{"model": "model that answers yes/no questions on an image's attributes", "dataset": "regions of photos with short descriptions (Visual Genome)", "train_examples": 50862, "image_size": 24, "grayscale": true, "crop_scale_min": 0.7, "horizontal_flip": true, "translate": 0.12, "questions_per_image": 4, "encoder_arch": "squeezenet", "encoder_norm": "batchnorm", "encoder_activation": "relu6", "encoder_depths": [4, 4, 4], "encoder_kernel_size": 3, "encoder_stem": "single", "encoder_widths": [96, 160, 288], "fusion": "prefix", "fusion_encoder_width": 128, "fusion_encoder_layers": 6, "fusion_encoder_norm": "layernorm", "fusion_encoder_norm_position": "pre", "fusion_encoder_activation": "gelu", "fusion_encoder_mlp_ratio": 2, "fusion_encoder_head_dim": 48, "fusion_encoder_fused_qkv": true, "fusion_encoder_bias": "none", "fusion_encoder_qk_norm": false, "fusion_encoder_parallel_block": false, "fusion_encoder_inner_norm": false, "fusion_encoder_positions": "rope", "fusion_encoder_connector": "linear", "init": "small_normal", "residual_init": "none", "optimizer": "normuon", "muon_scale": "match_rms_adamw", "lr": 0.0026, "momentum": 0.95, "nesterov": false, "orthogonalizer": "polar_express", "adamw_lr_other_params": 0.0029, "grad_clip": 5.0, "cautious_weight_decay": true, "steps": 6500, "batch_size": 256, "epochs": 32.7, "lr_schedule": "cosine", "final_lr_fraction": 0, "warmup_steps": 650, "weight_decay": 0.06, "adamw_weight_decay_other_params": 0.05}
Rows from block 3 of the image encoder, named by matrix and row number. Rows with one number belong to one channel. Each number is 128 + 32 x the weight over its row's rms, rounded and kept within 0 to 255. All counts start at 0. After the name is the row's rms in percent of the matrix's.
# sq0: squeeze pointwise conv (encoder.blocks.3.sq.0.weight, 24x96x1x1), inputs 0-95
# e10: expand pointwise conv (encoder.blocks.3.e1.0.weight, 48x24x1x1, transposed), outputs 0-47
# e30: expand 3x3 conv (encoder.blocks.3.e3.0.weight, 48x24x3x3, transposed), outputs 0-9, a 3x3 kernel for each
sq0.5 102 [136 166 105 123 122 142  81 143 119  96  97 129 113 125 123 154 114 117 137 150 109 108 105 123  97 127  75 118 126 117 103 155 126 101 109 143 134 124 109  93 171 107 162 153 139  90 121  77 115 163 169  30 158 126  82 208  82  57 148 156 123  65 110  82 111 131 182 124  64 157 116 159  80 129 158 153 119 134 183 154  71 158 142 182 165 148 115 113  49 172 133 139 121 126 135 137]
e10.5 093 [ 98 160 145 116 160  84 136  89 186 169 105 123 119 132 138 138 134  81 166  84  93  89 123 136 162 115  90 173 133 135 172  95 166 128 158  83  77 111 130 170 158 181 109 119 116  48 113 116]
e30.5 104 [170 173  98 116 150  72 117 191 109  92 159 150 159  68 152 133 122  82 117 142 133 102 122 145 129 134  83 141 113 124 100 124 161 104 104 120 207 151  82 105 162 133 131 137 162 131 104 113 134 133 110 115 167 126 134 159 114 144 114 197 143 121 111 133 104  65  96 159 135 158 176 118 131  97 111 105 137 159 165 166 130 117 121 108 174 117 121 151  97 153]
sq0.6 106 [115 126 135 137  71 106 111 106 133  87 102 124 102 105 133 143 158 129  85 112 173 102 102 120 101 136 185 106 160 160 113 115 132 137 128 133 145 146 122  44 141  79 153 121  88 151 153 109 174 136  52 174  81 127 101 123  75 130 128  76 150 134 121 106 121  65 135 138 102 131 126 166 103 148 158  81 107 185 130 164 201  81 147 106 155 127 120 176  81 158  74 215 131 125 124 170]
e10.6 098 [129 106 112 172  57 124 127 133 120  94 143 151 152  88 147 102  85 126 127 168 131 145 101 145  94 135 113  81 133 180 175 131  72 129 211 154 174 171  85 139 103  94 114  78  97 102 123 113]
e30.6 092 [158 114 166 143 141 138 152 182 111 130  99 150 160  91 134 110 147  73 134 101 127 126 136 132 157 203 116 161 128 122 150 154 177  93 138 167 115 165  94 133 170 131 132 133 143 124 109 131 127 177  91  73 145 115 141 116 122  69  96  99 122 102 107 115 133 104  83 127  88  91 116 128 120 148 175 112 197 172 113 174 226 137  77  88 175  87 104 229 131 105]
sq0.7 098 [164 107 115 133 145 169  88 115 108  94  82 127 106 130 122 122 105  68 128  97 108 122 132  84  83 114  93 124  88 111 164  97 110 122  86 121 157 119 117 120 125 181 114 125 192 105 113  79 121  96  63 164  91 160  74 164 166 158 154  68 175  95 149 139 112 137  89  71 104 123 130 156  76  86  95 159 117 121 142 145 128 189  96 167 115 130 113  72 147  50 187 113 130 151 147  88]
e10.7 093 [127 109 160 138 110 225 135 139 151  80 155  63  95 123 126 120  72 106 137 128 171 147 130 119 109  94 146 123  65  86 109 118 119 189 130 107 176 134 156 114  89 150  87 142 128 160  84 128]
e30.7 101 [101 129 190 112 129 107 128 140  71  96 151 111 100 104 190 133 104 146 175 135 130 163 133 119 169 103 125 130 185 100 116 135 100  82 157  81 127 132 121 116 139 102 172  95 134 154 143 118 107 120 157 110 144 138 176 149  89  90 149 117 148  86 130 197 122  76 147 149 121 134 140 145 114 158 149 143 129 155 158  85  42 117 160 125  73 144 113  64 141 137]
sq0.8 101 [131 174  75 150 133 106 100 158  97 147 103  91  80 147 104 103 111 110 110  78  63 114 151 122 100 124 128 178 106 180 166 109 135 171 132 153 200 135 165 123 182  91  83  76  78 106 172 129 127 103 169 136 152 119 156 117  51 120  87 132  90 152 121 130  90 182 103 107 112 159  98  91 158  91 121  65 150 102 138 104  89 150 127  68 118 123 120  85 137 147 129 124 121  81 164 162]
e10.8 110 [178 149 133 141 128 106 105  99 136  94 154 113 164 100 109 206 165 150 198 136  85  78 118 103 136 108 106 217 146 147 148 169 106 128 134 108 132 125  69 117 124 112 111 164 172 106 127  91]
e30.8 092 [162 128 137  69  83 145 103  86 108  85 136 175 145 104 134 156 123 101 114 108 116 133 125 136 163  53 109 131 134 134 131 160 173  78 124 135 177 159 116  89 187 159  91  72 190 116 102  78 125 125 134 105 117  90 116  88 180 143 146 133 145 104  43 130 102 177 148  93 140 144 110 181 179 114 115  74 153 164 153 138 186 145 109  88 157 224  95 124 140  93]
sq0.9 100 [ 99 125 146 191 148 119 103 115 133 152 166 122 175 156 137 142 159 140 139 137 192 223 167 155 129 143 165 136 133 111 184 123 142 190  98 132 133 164 145 163 127 128 131 127  98 140 151 199 161 220 190 131  85 115 148  94  74 126  96 108  91 129 124  91 136 127 114 103 115 186 115  99  95 166 119 113  81 174 164 128 140  64 105 134 107 118 176 172 129 117 112 162 141 124  96 124]
e10.9 107 [136 111  75  94  93 100 113 113 116 115 174 118  91 137 191 119 130 159 109 123 110 162 154 178 109 111 133 174 195  99 129 145 120  83 173  66 136 146  88  88 128 108 100 110  98  92 180 173]
e30.9 102 [101 137 146 121 162 157 146 130 111  95 134 135  92 152 119 132  94 152 131 120 124 130 161 158 111 166 110 129 113 159  88 122 102 165 185 233  89 138  98  73 129  64 156 155  78  93 117  67  87 175  53 165 130 116 142 118 128 138 118 105 101 169 115 140  85 107 159 138 130 112 122 185 136 136 135 122  88 102  97 158 141 154  88  89 163 138  97 151  97  69]
sq0.10 098 [102  88 113 107 118 104 169 128 133 164 154 147 124 144 146 137 150 158 129 136 146 158 194 201 106 175  78 113 123 169 159 116 145 142 126 101 158 117  98 170 113 143 149 113 136 101  82 159 117 120  44  46 124 134 200 104 104  65 111  73 113 148 148 158 167 161 139 137 100 155 136  98 141 112  80 109 110 133  85  85 132 112 152 135 144 102 114  76  76  96 131 101  92  80  70  89]
e10.10 097 [154 105 150  97 141 142 196 113 127  87  89 199 131 123 102 117 154 143  97 142  85  52 131  86 107 115 115 186 122 159 114 120 117  68 122  59 180 142 159  93 116 127 126  96 124 138 143 138]
e30.10 117 [ 95 136 150  94 164  90 148  95 136 162  87 114 102 197 102 133 102 165 128 128  88 113 133  96 123 127 125 149 131 122 119 128 102 142 155 153 128  98 156 169 118 114 119 167 104 117 128 134 140 132 139 179  93 141 131  82 149 163 173 102 146 157 122  71  89 137 138  95 133 115 122 201 165 130 131 143  88 134 149  77 114 187 133 126 159 129 153 127 176  78]
sq0.11 100 [127 153 123 123 148 137  96 174 121 110 124  77 139  82  94 116 109 131 113  85  80 146  71 115  82 135 172 132  82 133 108 100 103 171 118 181  99 140 119 146 139  85 114 110 129 113 134 109 136 104 132 175 122 124  96 140 109 106 126 142  97 195 122  91 137  78 162 162 137  84 118 149  86 120 193 104 134 140  88  69 144 142 176 179 113 133 186 116 116 218 187 180  88  58 119 145]
e10.11 096 [125  95  84 186 124 153 136 136 117 157 138 129 164 144 146 107 122 181  60 199 115  60 127 106  94 163 113  89  77  70 157 106 121 155 117 103 154  89 115 162  94 147 133 119 179 130 121 137]
e30.11 106 [177 151 106 138 127 105  98 170  92  75 134 158 199  72 118 124 167  62  97 109 124  92  84 135 121 107 164  85 125 119 120 140 168  87 128 125 155 135 167 110 154 168 137  90 163 177 112 146 114 130 156  82 147 175 128 115 128 140 130  79 155  90  74 135 120 116 131 115 117 134 103  77 148 139 128 124 148 148 110  86 255 132 101  78 170 106 109 166 121  75]
sq0.12 095 [126 137 179 106  91 137 107 146  89 119 117  94 118 143 138 115 124 115 158 141 168 138 131 141 113 154 108 110 140 127 123 126 147 137  88 154  71 120  68 124 111  91  82 116 156 162  97 148 118 137 141  91 167 138 134 151 132 188 123 117 150 109 100 103 136 128  72 107  57 139 134 120 187  99  90 216 129 175 152 202  76  69 111  80  78 145  69 136 192 142 148 112 153 195 153 160]
e10.12 082 [ 64 127 106 119 102 137 194 197  99 143  51 166 123 133 158 139  78 151 116  91 128 156 123 159 149 115 117 162 140 132  95 167 193  85 127 100 129 137 186 113  98 115 130 129 128 126 177 137]
e30.12 078 [143 149 121 163  95 163 159 100  82 138 123 104  84 124 115 152 116 141 179 134 122 175 161 117 151 194 126 145 107 148 123 174 118 129 192 150  80 138 131  86  93  66 110 135 117 144 122  92 104 118  99 184 118 106 160 149  69  73 141 143 106 145 146 131 135 196 191 135 157  95 141 149 121 122 101 140  61  93 138 123  93  85  92  84  97 131  81 114 126 156]
sq0.13 090 [ 79 129 134 146  87  98 144 116 174  72 135 225 101 175 101 179  95 121 107  76  94 108 101  93 126  91 126 111  93 123 126 209 144 111 144 119 177 163 119 107 145 182 208 171 182  84  85  92  98  83 123 124 160 102 137 170 130  94 109 174 114 112 148 105 159 103 160 141 105 137  83 129 119 125 101 118 115 105 110 165  85 130 120 143 134 164 124 105 107 118 143 142 128  81 150  87]
e10.13 117 [113 208 112 154 126 184 147 131 171 134 154 150 125 133 125 145 169 133 125 125  57  99  92 136 110 116 158 133 118  81 125  96 134  71 120  47 124 166  80  78 134 167 129 150 100 126 112 167]
e30.13 082 [150 208 144 170 202 168 142 157 104 118 162  83 132 112 152 141  94  97 116 149 116 127 128 135 137  78 208 111  64 120 118 138 182 144 101 119 102 142 119 102 138 134 112 110 102 160 131 129 138 147 127 112 185 246 135 146 125 149 138 138 125 125 125 139 140  99 131 148 136  95 130 135  99  84 109 123 150 116 102 102  76 113 115 142 159 101 197 131 155 135]
sq0.14 098 [127  83 103 141 105  87 181 105 145 118 173 120 137 180 144 150 121 130 140 149 114 188 149 102 130 123 145 145 116 112 135 104 120 100 107 103 142  77 112 235 121 181 131 120 135  89  96 190 106 111 134  82  93 136 209 102 128 126 127 138 113 113 108 131 186 146 103 179  72  96 113 147 127 123 120  86 131  85  97 154  91 110  91  85 133 134 108  87 184  62 135  84 154  82 114  83]
e10.14 100 [139 141 170 114 141 126 177 100  97 113 107 173 157 188 142 105 112 102 103 112 177  89 194 125 116 126 132  88 194  95 133  91 188 137  82 132 146 164 116  80  89 123 123 162  94 122 122 176]
e30.14 123 [141 113 157 113 141 159  89  97 144 155  90 143  93 197  82 125 109 170 152 100  85 146  83 114 162  96 130 150 138 120  65 143  72 167 189 131 152 137 141 165 108 117 120 117 105 135 121 139 163 118 129 136 115 159 130  27 166 130 165 112 143 147 133 117 106 145 162 112 113  85  88 208 156  93  91 139 130 120 131  88 102 125 143 135 128 141 149 162 179  76]
sq0.15 101 [103 122 122 140 140 103  95 129  94 133 132 108 155 145 151  84 128 114 130 125 151 146 118 140 162 139 154 111 112 154 123 136 122 159 137 133 131 119 122 170 110  74 112  86  87 137 125 139 152 169  92 117 148 104 225 132  61 127  96 184 123  67 136  76 128  89 100 140 133 129 131 157 219  95  82 100 136 102 166 149  84  50  58 100 121 151 125 180 184 143  80 188 125 128 124  80]
e10.15 110 [153 141  77 135 151  82 132 142 119  89 109 121  80 108 128 127  84 103  73 145  90 138 196 183 117 121 109 144 152 190  99 184 179 135 164  97 112 123  70 127 104 107 113 165 145  80 137 142]
e30.15 112 [105 103 109 154 128 156 203 143 145 185  67 135 109 150  90 122 145 119 120 100  95 105 118 144 120 157 122 140 120 159  82 136 109 104 176 145  97  91 109  93  79 123 101 145 105  72 141 146  86 158 100 165 121 105 106  83 107 140 150 151 169 170 104  83 100 130 153  88 116 146 145 119 172 114  73 165  94 149 165 124  74  87 116 114 172 107 115 141  80 122]
sq0.16 103 [ 91 130 160 129 119 139  87 102 110  94 122 126 128 135 122 133 112 121 109  91 149 106  91 145 176 137 179 139 100 121  97 142 150 142 147 159 121 150 103 100 118  77 136 121 179 138 124  99 136 141 148 115 193 142 100 167  43  76 118  98 101 135 149  59 117  91  67 141  93  90 107 139  81 113 108 121 104 185 165 167  98 157 108 107  63 131 166 193  79 159  87 180 129  52 111  96]
e10.16 100 [113 141  91  67 169 104 133 177 121 125 141 130 134 176  64 107 105 113 105 140 106  96 166 156 156 115 133 116 127 164 195 111 169 101 192  63 121 101 125 168 146 150  86  76 115 102 115 117]
e30.16 116 [120 193 114 118 160 110 158 151  94 146 124 115 156 123 124 111 171 110 118 151 129  85 207 150 116 252 147  78  67 150  83 112 208  94 114 185 128 136 124 120 170 109 145 104 119 148 106 127 107 190 110 166 173 156 111 136  72 113  63 175 128 118 133 140 124 102 161 104 107 135  84  92 124 137 157 119 125 143 146 195 165 139  87 103 147 109  75 119 110 191]