A small model that answers yes/no questions on an image's attributes, trained from scratch: encoder depths [4, 4, 4], encoder widths [96, 160, 288].
Rows from block 7 of the image encoder, named by matrix and row number. Rows with one number belong to one channel. Each number is 500 + 50 x the weight over its row's rms, rounded and kept within 0 to 999. All counts start at 0. Numbers have three digits each. After the name is the row's rms in percent of the matrix's.
# sq0: squeeze pointwise conv (encoder.blocks.7.sq.0.weight, 40x160x1x1), inputs 0-159
# e10: expand pointwise conv (encoder.blocks.7.e1.0.weight, 80x40x1x1, transposed), outputs 0-79
# e30: expand 3x3 conv (encoder.blocks.7.e3.0.weight, 80x40x3x3, transposed), outputs 0-13, a 3x3 kernel for each
sq0.15 100:464490440506465476448520548490475446516466419468431470517500423476483472493478569488443478550531427538471524617530464575455498542470453483448520424531520456481552459404550446435496459528584480516436429489518513535461507519553510568491428559456538490464481414504522511513434469548502504474363542530482511557473439532486567465533576464435455612591493464490486619530565534489529595522572467465500586500482508365446388592417506443492536487517477465640507589492534425506493507444490455
e10.15 095:471448468453458604453517486516522487473529515502588495423473533523449418494605492546543445541466459524439596470447600547491452583517543454454507382603559485581473490471453441607509499414519560429480504492490480455518488506514475538569510537
e30.15 097:464563445485487419456500509533453529514501494562504467560482557419422507489461468441519446468475459437450459575514448536521534460548501512443498456441533511505529531469539448489504443503417489442470509481477508543427478508432471489509556516583441462540512567524553557476616541520565439478538437556497399458471457440498509530533499491485484476453562500627582489565462548444441448
sq0.16 104:498431532488488464480576470550589492564501504489476531510506565502553484528536538492476466562520468500486560505466434493446514549528431480454452539476472448497542472483469495491526509496535502510500456467481490523523482445444435483543492474540445538447684544429518546536456523638634530488449451409556523697405613442491457411462501435562473579472480510413570490522506424431422442509500491434501393457443494482551503577487504473595466459502502469546471439498464471487539535438493540
e10.16 095:528573466512463552453390515469545461545507571503585503488543492474457538504578480503420489480581521509495660487446452551412406471484479514494508519514490633457446419452467517481538484418494500500479478529511443534483562464399448475452534424
e30.16 096:497479495481552553539530516488458473521513522346456569440443506457476521491529584503521495463444483548571515624529558565534508452497504458412412453460507567556493543466512534480521419534553533471449552527353569512447436453473457482430501595605456507494516455431512489465594560507488464486455449457568509489549455526620596514494563484489485464520522396506515527433420467518637473
sq0.17 105:583521503422535479461510468510535500507481416500508552474532518466501525487523492505476508507454459496445513490451460502455499475438520475486495494536476527512491499496497485452538481511489483585475500574466448530469515505456519550488501444528449574548392452491466439476444504500464470606518536540429431496458422456428522653382530620514646592474490481437440464493417481405472502467431449496512433584475494516482522669489478485422566455503380475589453558499548543492570451488640548
e10.17 098:477488496497492488505561442518564561535516462505597434447494438412551482535402484583518441572477527587508432569472524566606439443433428441428523523434489558440480460489499410570560494549479534497449517431570456431492489480524462540469451523
e30.17 101:415487425535539442539456507530545483538540509531574606574535424540454400508455478478446519496490510543469524454473510494484467481511576438502496445446493480481536566523383619552440473484543457471478513549542522571502580484422507533464562550475505505583508497474458451459556441538485464477514461529477421506499509386527485522533458493569582490444458416417482493625498575589571499
sq0.18 105:474467433545527438434474465569611520490483473423489539447493488475538497516499456503450452606509543506474518487503479500519550495513526449429462491443423534633535465492495519512481513490505501625485513494568506483480478428509475475429472508506615559434563470502480474495612488542464528534466427426519421562466467538538483462542434487427444422514554562457485495452393504525500513495495584403559471527529612527560563542459464551624390546497626518652503498510512461505449496420499499
e10.18 098:496534440460507467566502519549574445482485519476592466386475508550508402504422510539444538483564551500450522509522460396588563540540433407518397533489443550574596522482455527434477599507476408506437476547473448510480527529526507488467532541
e30.18 090:449489436588457453521510497521499509569551517464486560542509509505454562509427496489484432494447532546538519479470543469471469445488521496438401436586512558619562492485476580483483547514494576467431602535462634605458563519483511575523497549587466518482462390496494407446489467450530496489505528494531490564565489501599518621540418507519544512502465466543557497516490534480613511
sq0.19 096:527517500529487550561597467544493435595591553516550485473511549459563595483555534498494511530441553499506481445550519486456395588584513436456467547528544498497485496477637536604464448503517502534502526523598600481528491561507504430564528405480489505499590449492514483513487478496455612443466483526451521568521506516482601512548518538466453429493526482494469439514511477373521521518547448530482553539455557532548558533445517440449456433561534528419623477554484601568561424432433453
e10.19 097:622599673408495491499495463494437545405470531431558444492487468492503507498530436529474484478510468445457518472517536472519435436561498548564494540478460499452412449409502540500492516484428449500501474423472428462509459495518600553447528558
e30.19 103:515519460501552542502544569488525575448490559462487567411511485500465403466482505544534479437473482478496480520501453481468501509519597423506519419501545425516568425561466538536490469493581526478496464605455568496503589434526567456454570473453553498570431527480482470517481474574497482524474480518523495458467455453489515520558511404474529432561496462544509595536468517439406501
sq0.20 089:520523560448456483548529453469514485628501436476594568511570567478518584477472518499450504466508571457495525456564432540430462452540519493552473521448544520482480477457499621563479517484468488474429534500471582488455452515461505449543432539540578449483481442483540607438437443449431438510507543360598427447501439422511514512565510387455453499555503480621466540554532592560478510446503556434496618526456486468509560502376522525466585519447531514494451493474487494548459448516486549
e10.20 085:607509441468394541489481470547457445512474521506441416445353544416575583519565585476414483485516441462557455465529485493459450427582485496446566506484543526431442438540486466541481538523509511491527471528518464475550497472578598525523532488
e30.20 089:583611579421510501531426541471525524508507458514534522509446503557475479466416478514569509486454501524527495495587592478421490504482475526517500448496576500481531480679547505501509401440506511411504503562456458481512500485507503455479529401454536508487443624460419477527459481491533564504500481533565444504526422462441464521563498414397513421575458412430515462463495484461526500
sq0.21 101:438495474514492473442512461451480525500482449442577478471449468465456499480512492481462564539456534622473452597526462541536469520551414467502501509469538454478480503486491500511454461505540591399503495498453461457447451559546440494450522439462470387556445501447544601488461455511499609476456476456470641498425422453419527438462585501491489523561558549520452559597489490404505641479513397403505490405423613488431551562482554447552451434550482478539503461502479520459483484541494489
e10.21 094:507604563462463437515519414535533562479578446444507535485420534532472509496444609552613512496470562517510476487605559445535518502507497485429549472551582440482386486550579500554538542495505479464537504451441436498531483435496499419575461445
e30.21 115:482560536444489444503517480464487518495521453538446437442346461410488434475503475504592521487598497447538439522433454562496548552491445576489532504467585567481583435505599426475494520592463536495488448468577494454507499476545481533503477485512547585499486572544479589476458543510441517487427473453494519493535485550516485495507508494511484458477505520571472527497421571480388450
sq0.22 099:531436574503577507561519522473405488481481489552561394495465509511536428527474511502526462475505574474580480463552595429510507498564509492596557531515455425433496591501481443505480550472436471483392571434509450518504538584551508486488505454586450502514565487441452477553525489530524434472422505557529569501451417437535505486462561393496440518529535475415530506514505591522537574494488501500437511516522463526513390452584430478486523561439531428380496475454510604450471622596433460
e10.22 106:444471513558488461512533520423466511430526553517440521529527484470414441442498547544418459453435547556538475537479487554522511496555594435500570518459417493459529535524524457478482621493482466534403520620453573617487526407402511485497479475
e30.22 096:540515474490479549444523544432454415497469449497521422489429435506461458450503604445480490554447488594493506484561567436427488540485430527527535490516489515457430546475466554524498487522517477569429532576492541469445481525503441495445518471398453507453397561526528591510479491473522489414446524430537456484550415503426482492568510471432497524528417453513474442513485451504437340
sq0.23 097:445498600480482437546427571471481570514466540500540462496440535577395532441450454462514478531550508502444449484630463492507506441633559557433463423435484390470467481520497459592496519464480470479450474466469573465494459489468476437527454476565501499501530518455501566410512506519510640468501575423570471489489493450437443522641491498489489435500463469458531441515503486560519533487563522487443547491541455459546534517672467482532526561566589518500479470406511491510583483568445490
e10.23 097:413503493505493430420472479485452528552439541470473523408554454484496510505494433483499507485493541526672489566472525532523534505496436559496478550475628481456481626568499465513469502484491455435448529473429621463488533509536472390444460465
e30.23 109:573435445491546424494544499521508473432512480445539524484466455499499422463489522425482490473428488502528504493584532503500546507548517539502486392496563461542645526579469513518424448472504505489429471545502515535501541474471519478513561487579451525469440473473426518659485513435488616508429467558516466485506488524475474509655525436430526577561551414486539492477527494466493514
sq0.24 092:481471526538470483541542442505479458546447419519431608475474415455451478515473500528445441537433444526452507429514446568479532540425461524533445509460464517429597524420507498464433493498494527503439543471514525554391547453508465511489493500501496571526440527481537410516395426577525450545581559569579568413490412428502518510514429504532549380536474590474466482482423477509459495458567444485455447550460508525420551413431537473599496466454510469409513447600446557441442487501586510
e10.24 094:489501440431433450493525444528495473541494515593467442508456522464517571476565490504506630588481415549452423433515562507470407452547572551450428588511431439570453490559483483522560528479545565517572545532454560559499425539479521454493546488
e30.24 084:478573463458547429620554556412490462502487533546552468454545471388418485492435466565515463542484432460475447551439430532482547594552457586460437491559576492507590480535546444485542544569554451421413623499453487576477486608476473537436521539442499412528440470470453525372529513537564551433543517518556486587555493494447628487495482500506536504454579516486476497507457505501454524
sq0.25 104:459495609502491506520514456488481533509492435499561533527512580451525554465516579468457577476447546462566440435445412461450565512614438488583478558521541474492486544466434524532490484519483544503451492465442500449488505523558503518556498483541599575513503523508473455513683442494592478527524523507467527537501473541461461409452551455495502407528560467458525614513526390494542535492490499565555508515517495520492539563396421610499456644534586415448503468505542491608526489527511576
e10.25 113:504603450446458450499477499518424510527453502448523511434589513416507501470462601389480495542459532581546475412478494493463524527436519463475504538427462501477643483412538514450432532447433488474448423480539472523485504609518563527512501420
e30.25 108:597599512483541560460464625498533495480498487459496511515520571513493409467454632448567421479492464540644481451555456409413490529499525473484507480513542499480579456592437440502557477440514499562530424531548426489462516477460448453461516503436535455539427618538494573551484467538420511498474477497555504474534553448520422464443518388422435476563453428554485486506478458485489491
sq0.26 101:432465466591555449470555474487599489503451495627462468510459519456547406558441533540472461477501476513433575486466516519455576535473505590568434451507519470533569484454422468466468497434501499481475497374425407481481520506549471525451501482448477494570427597471452479536476435557552398508524431535536500472468482449529394569362520497488400554432464549461463566524511471548472506492575542516479416455476550502493466566505488481526433394462528431500453511468516454625502425503552503
e10.26 100:518522516442541472482549460559521457484503418565525581577449520414539518563578503422416576461462423423469455525499562528473470536384524567477480524479459514450508483517496473574491585483411457572475481435498488480443586489413502490600466459
e30.26 093:360479499498497445420514513490467474523564558504561441536569648477481491503530483524474520497454565438545518488476467442515558451529480510516439442484488506556557497440448532489470453659506577491411557507452596544471559433538506552458513520578605556556433471504449404548532535464562468479603527436429439607581519514634513510403461442561522549548475483457578485618532506494524454
sq0.27 100:481501509535624459491438536575527450478481567570449535444513481508495484634476463623508503598488411527510495561476486555467475570426524465368455520540486536500538570528510470463502469505463516561474515449501435489524608555624457532523492424524429479477459506428495440531438480482461490494462528519500502443581392455463545441539529445536520519475512458537582400563575637453479520506430477468511537578562394503498516456431465527512486483492497490480457446509616537454473543418489483
e10.27 117:543482526516457436602450500428434431464605463462458491549507557431485473459539430494470475489510647492464496474448566573464489580509569566478499487433492459537434521499444545506619534500490522593494502506516482466476460451507466394519502602
e30.27 108:414492475617502444541482492576449471509490571544599482498619559528503574481505434451471455417473483417521517559430430583524518493553471476450497429524530420535546459453498511449497408582572571523404602533439562547445585432645524464521511441504524505489525508436467405444558529481554459466629471492382407594445510525533558494484441502581538533439444480465494529502521509461530473
sq0.28 105:499448598482485512483528488513460474540470439437571548498567578470479501431468594492451476486456560493558479477549444505486596549469520416510490542526500515479463465522468517502490489448521507511471493555422555479493481582525508458528453500525413583408482499519430475577513512547538475455444453445431501569502565448550616537484526579556497505472461465573510348426456580564553464489479492428510478416435492468552391461548654428452452444455489504544508456415495596465611561489506490
e10.28 097:540461539495404548523516552449534468397561502666443466520526453452476491499471460547493499461488511457471490536472538512411507635498466440408580514503462502538480432446470467510475459474556540430435395476551510520555478444469594478521537523
e30.28 093:533573385447513527418525493463488529529464439496441544470468499485479494507533521577483513476505497503446589537560556458426512560486550536426399442481517496527509469577516542534446457488528534477507496596472481552517496562501462534512531529462489508464475570393556532490536494554512551443463497447665493527497477480441498533518523526417499499535430495566551499451514433539481536
sq0.29 099:491564507459447541472535527433451516517543517438503467521596502516467476474565561483541591464499505516452488536433466576539538488547484526583484519497557497472472464507451488516502507495488605427506498499533512506551516465507512496539514458631472509490530504478458564620432491491498479483568477556627529494463476455601523413443477528501516485488452477517460488536410602603404503445568548438450547564503447395494485500448463447590477512419456517426500512541443536430493701556527387
e10.29 102:560426486500449509471528576556439546538531486560451433423445492480425576458477493528569565521457453432471487463441566512434574456577478435505402474525454484460488524504483435482537462562511448561481456501487605487575533449469448625522586492
e30.29 110:546554467445559491508530612463529533510501511472452490445452534443440502498484531510552463472528477462531490482565459378478464568535602557494528540576512515441484517547559503476478553412475495460425599499414436518575456450519423486516468527490420494538488553494448562524537486588509478616449472506541359484476520429489569501524549615456492498453509510615525555461511528535531552
sq0.30 095:494464451483532445437526436483471489484572600525535438555513504462508463612530518537457537584609479551484564621437468474571439538506479467413488397481550440458568460515509492472446457514624523539497431494526490556494512429465480591465475541458519467468551384582466432567449455484430539409497483592502532495495505514503400572568514566460496477473545417526509455461447561429532540453492495539529427441509446469468493462531526460407491475465429462421554527467557494433577575465463506
e10.30 108:475516498463524611547487517480431424439649432556474513456537509559476499451532441520566575493453455461489595473483509488425471536495490550394444485542525462549452456470572465431492453510473523575488483508432434475458477495533430445456409586
e30.30 104:537531465641495419486478471579496501458481514455565515534546582491497551501493486485530518491512434425509546631509470595544484462552498480483600412539602467559518492443433474505475471522483557478484505520454470513478556533522433516436495526563466441449532457471543510514642511525551353514507439493425373423405477451498504436505457547543533454476501466475619596535560662454531552
sq0.31 107:527539526495576444490500454498427526445433537412486510517585551476496520471500579513446647559516462511437466564440451524555567544543396488493443476500581462437493454503448509526479497477544589529498410512482471497469520421577485551491534465545538452547460608471484436523435463506459559467449430478577476485426449404449491495529461502402511495416487479501457611437485484621485602473403485412431438482566433579462453467507537547494514501478523478533433465448558556519472507518414484
e10.31 094:469449412484485444456541517464487609486606503570534522446520570557511519462437493436578515489500449460473428476442461525472502579553434486453439457454561478408507504440523476502604530472513604512425531431463483475515443474433510554613539472
e30.31 109:549491572509515454432501520474586608465479506488527497458471565498474479506482468446595463480545449467549451500535369467440477481445582515524512492542612442499611468513569467457517577490447504490496589556540535498505514480493443555496461508480479462488505473613474479553512550589525429515499439458521405438512483396491506490485447520482496461468487479492572511466547526490530501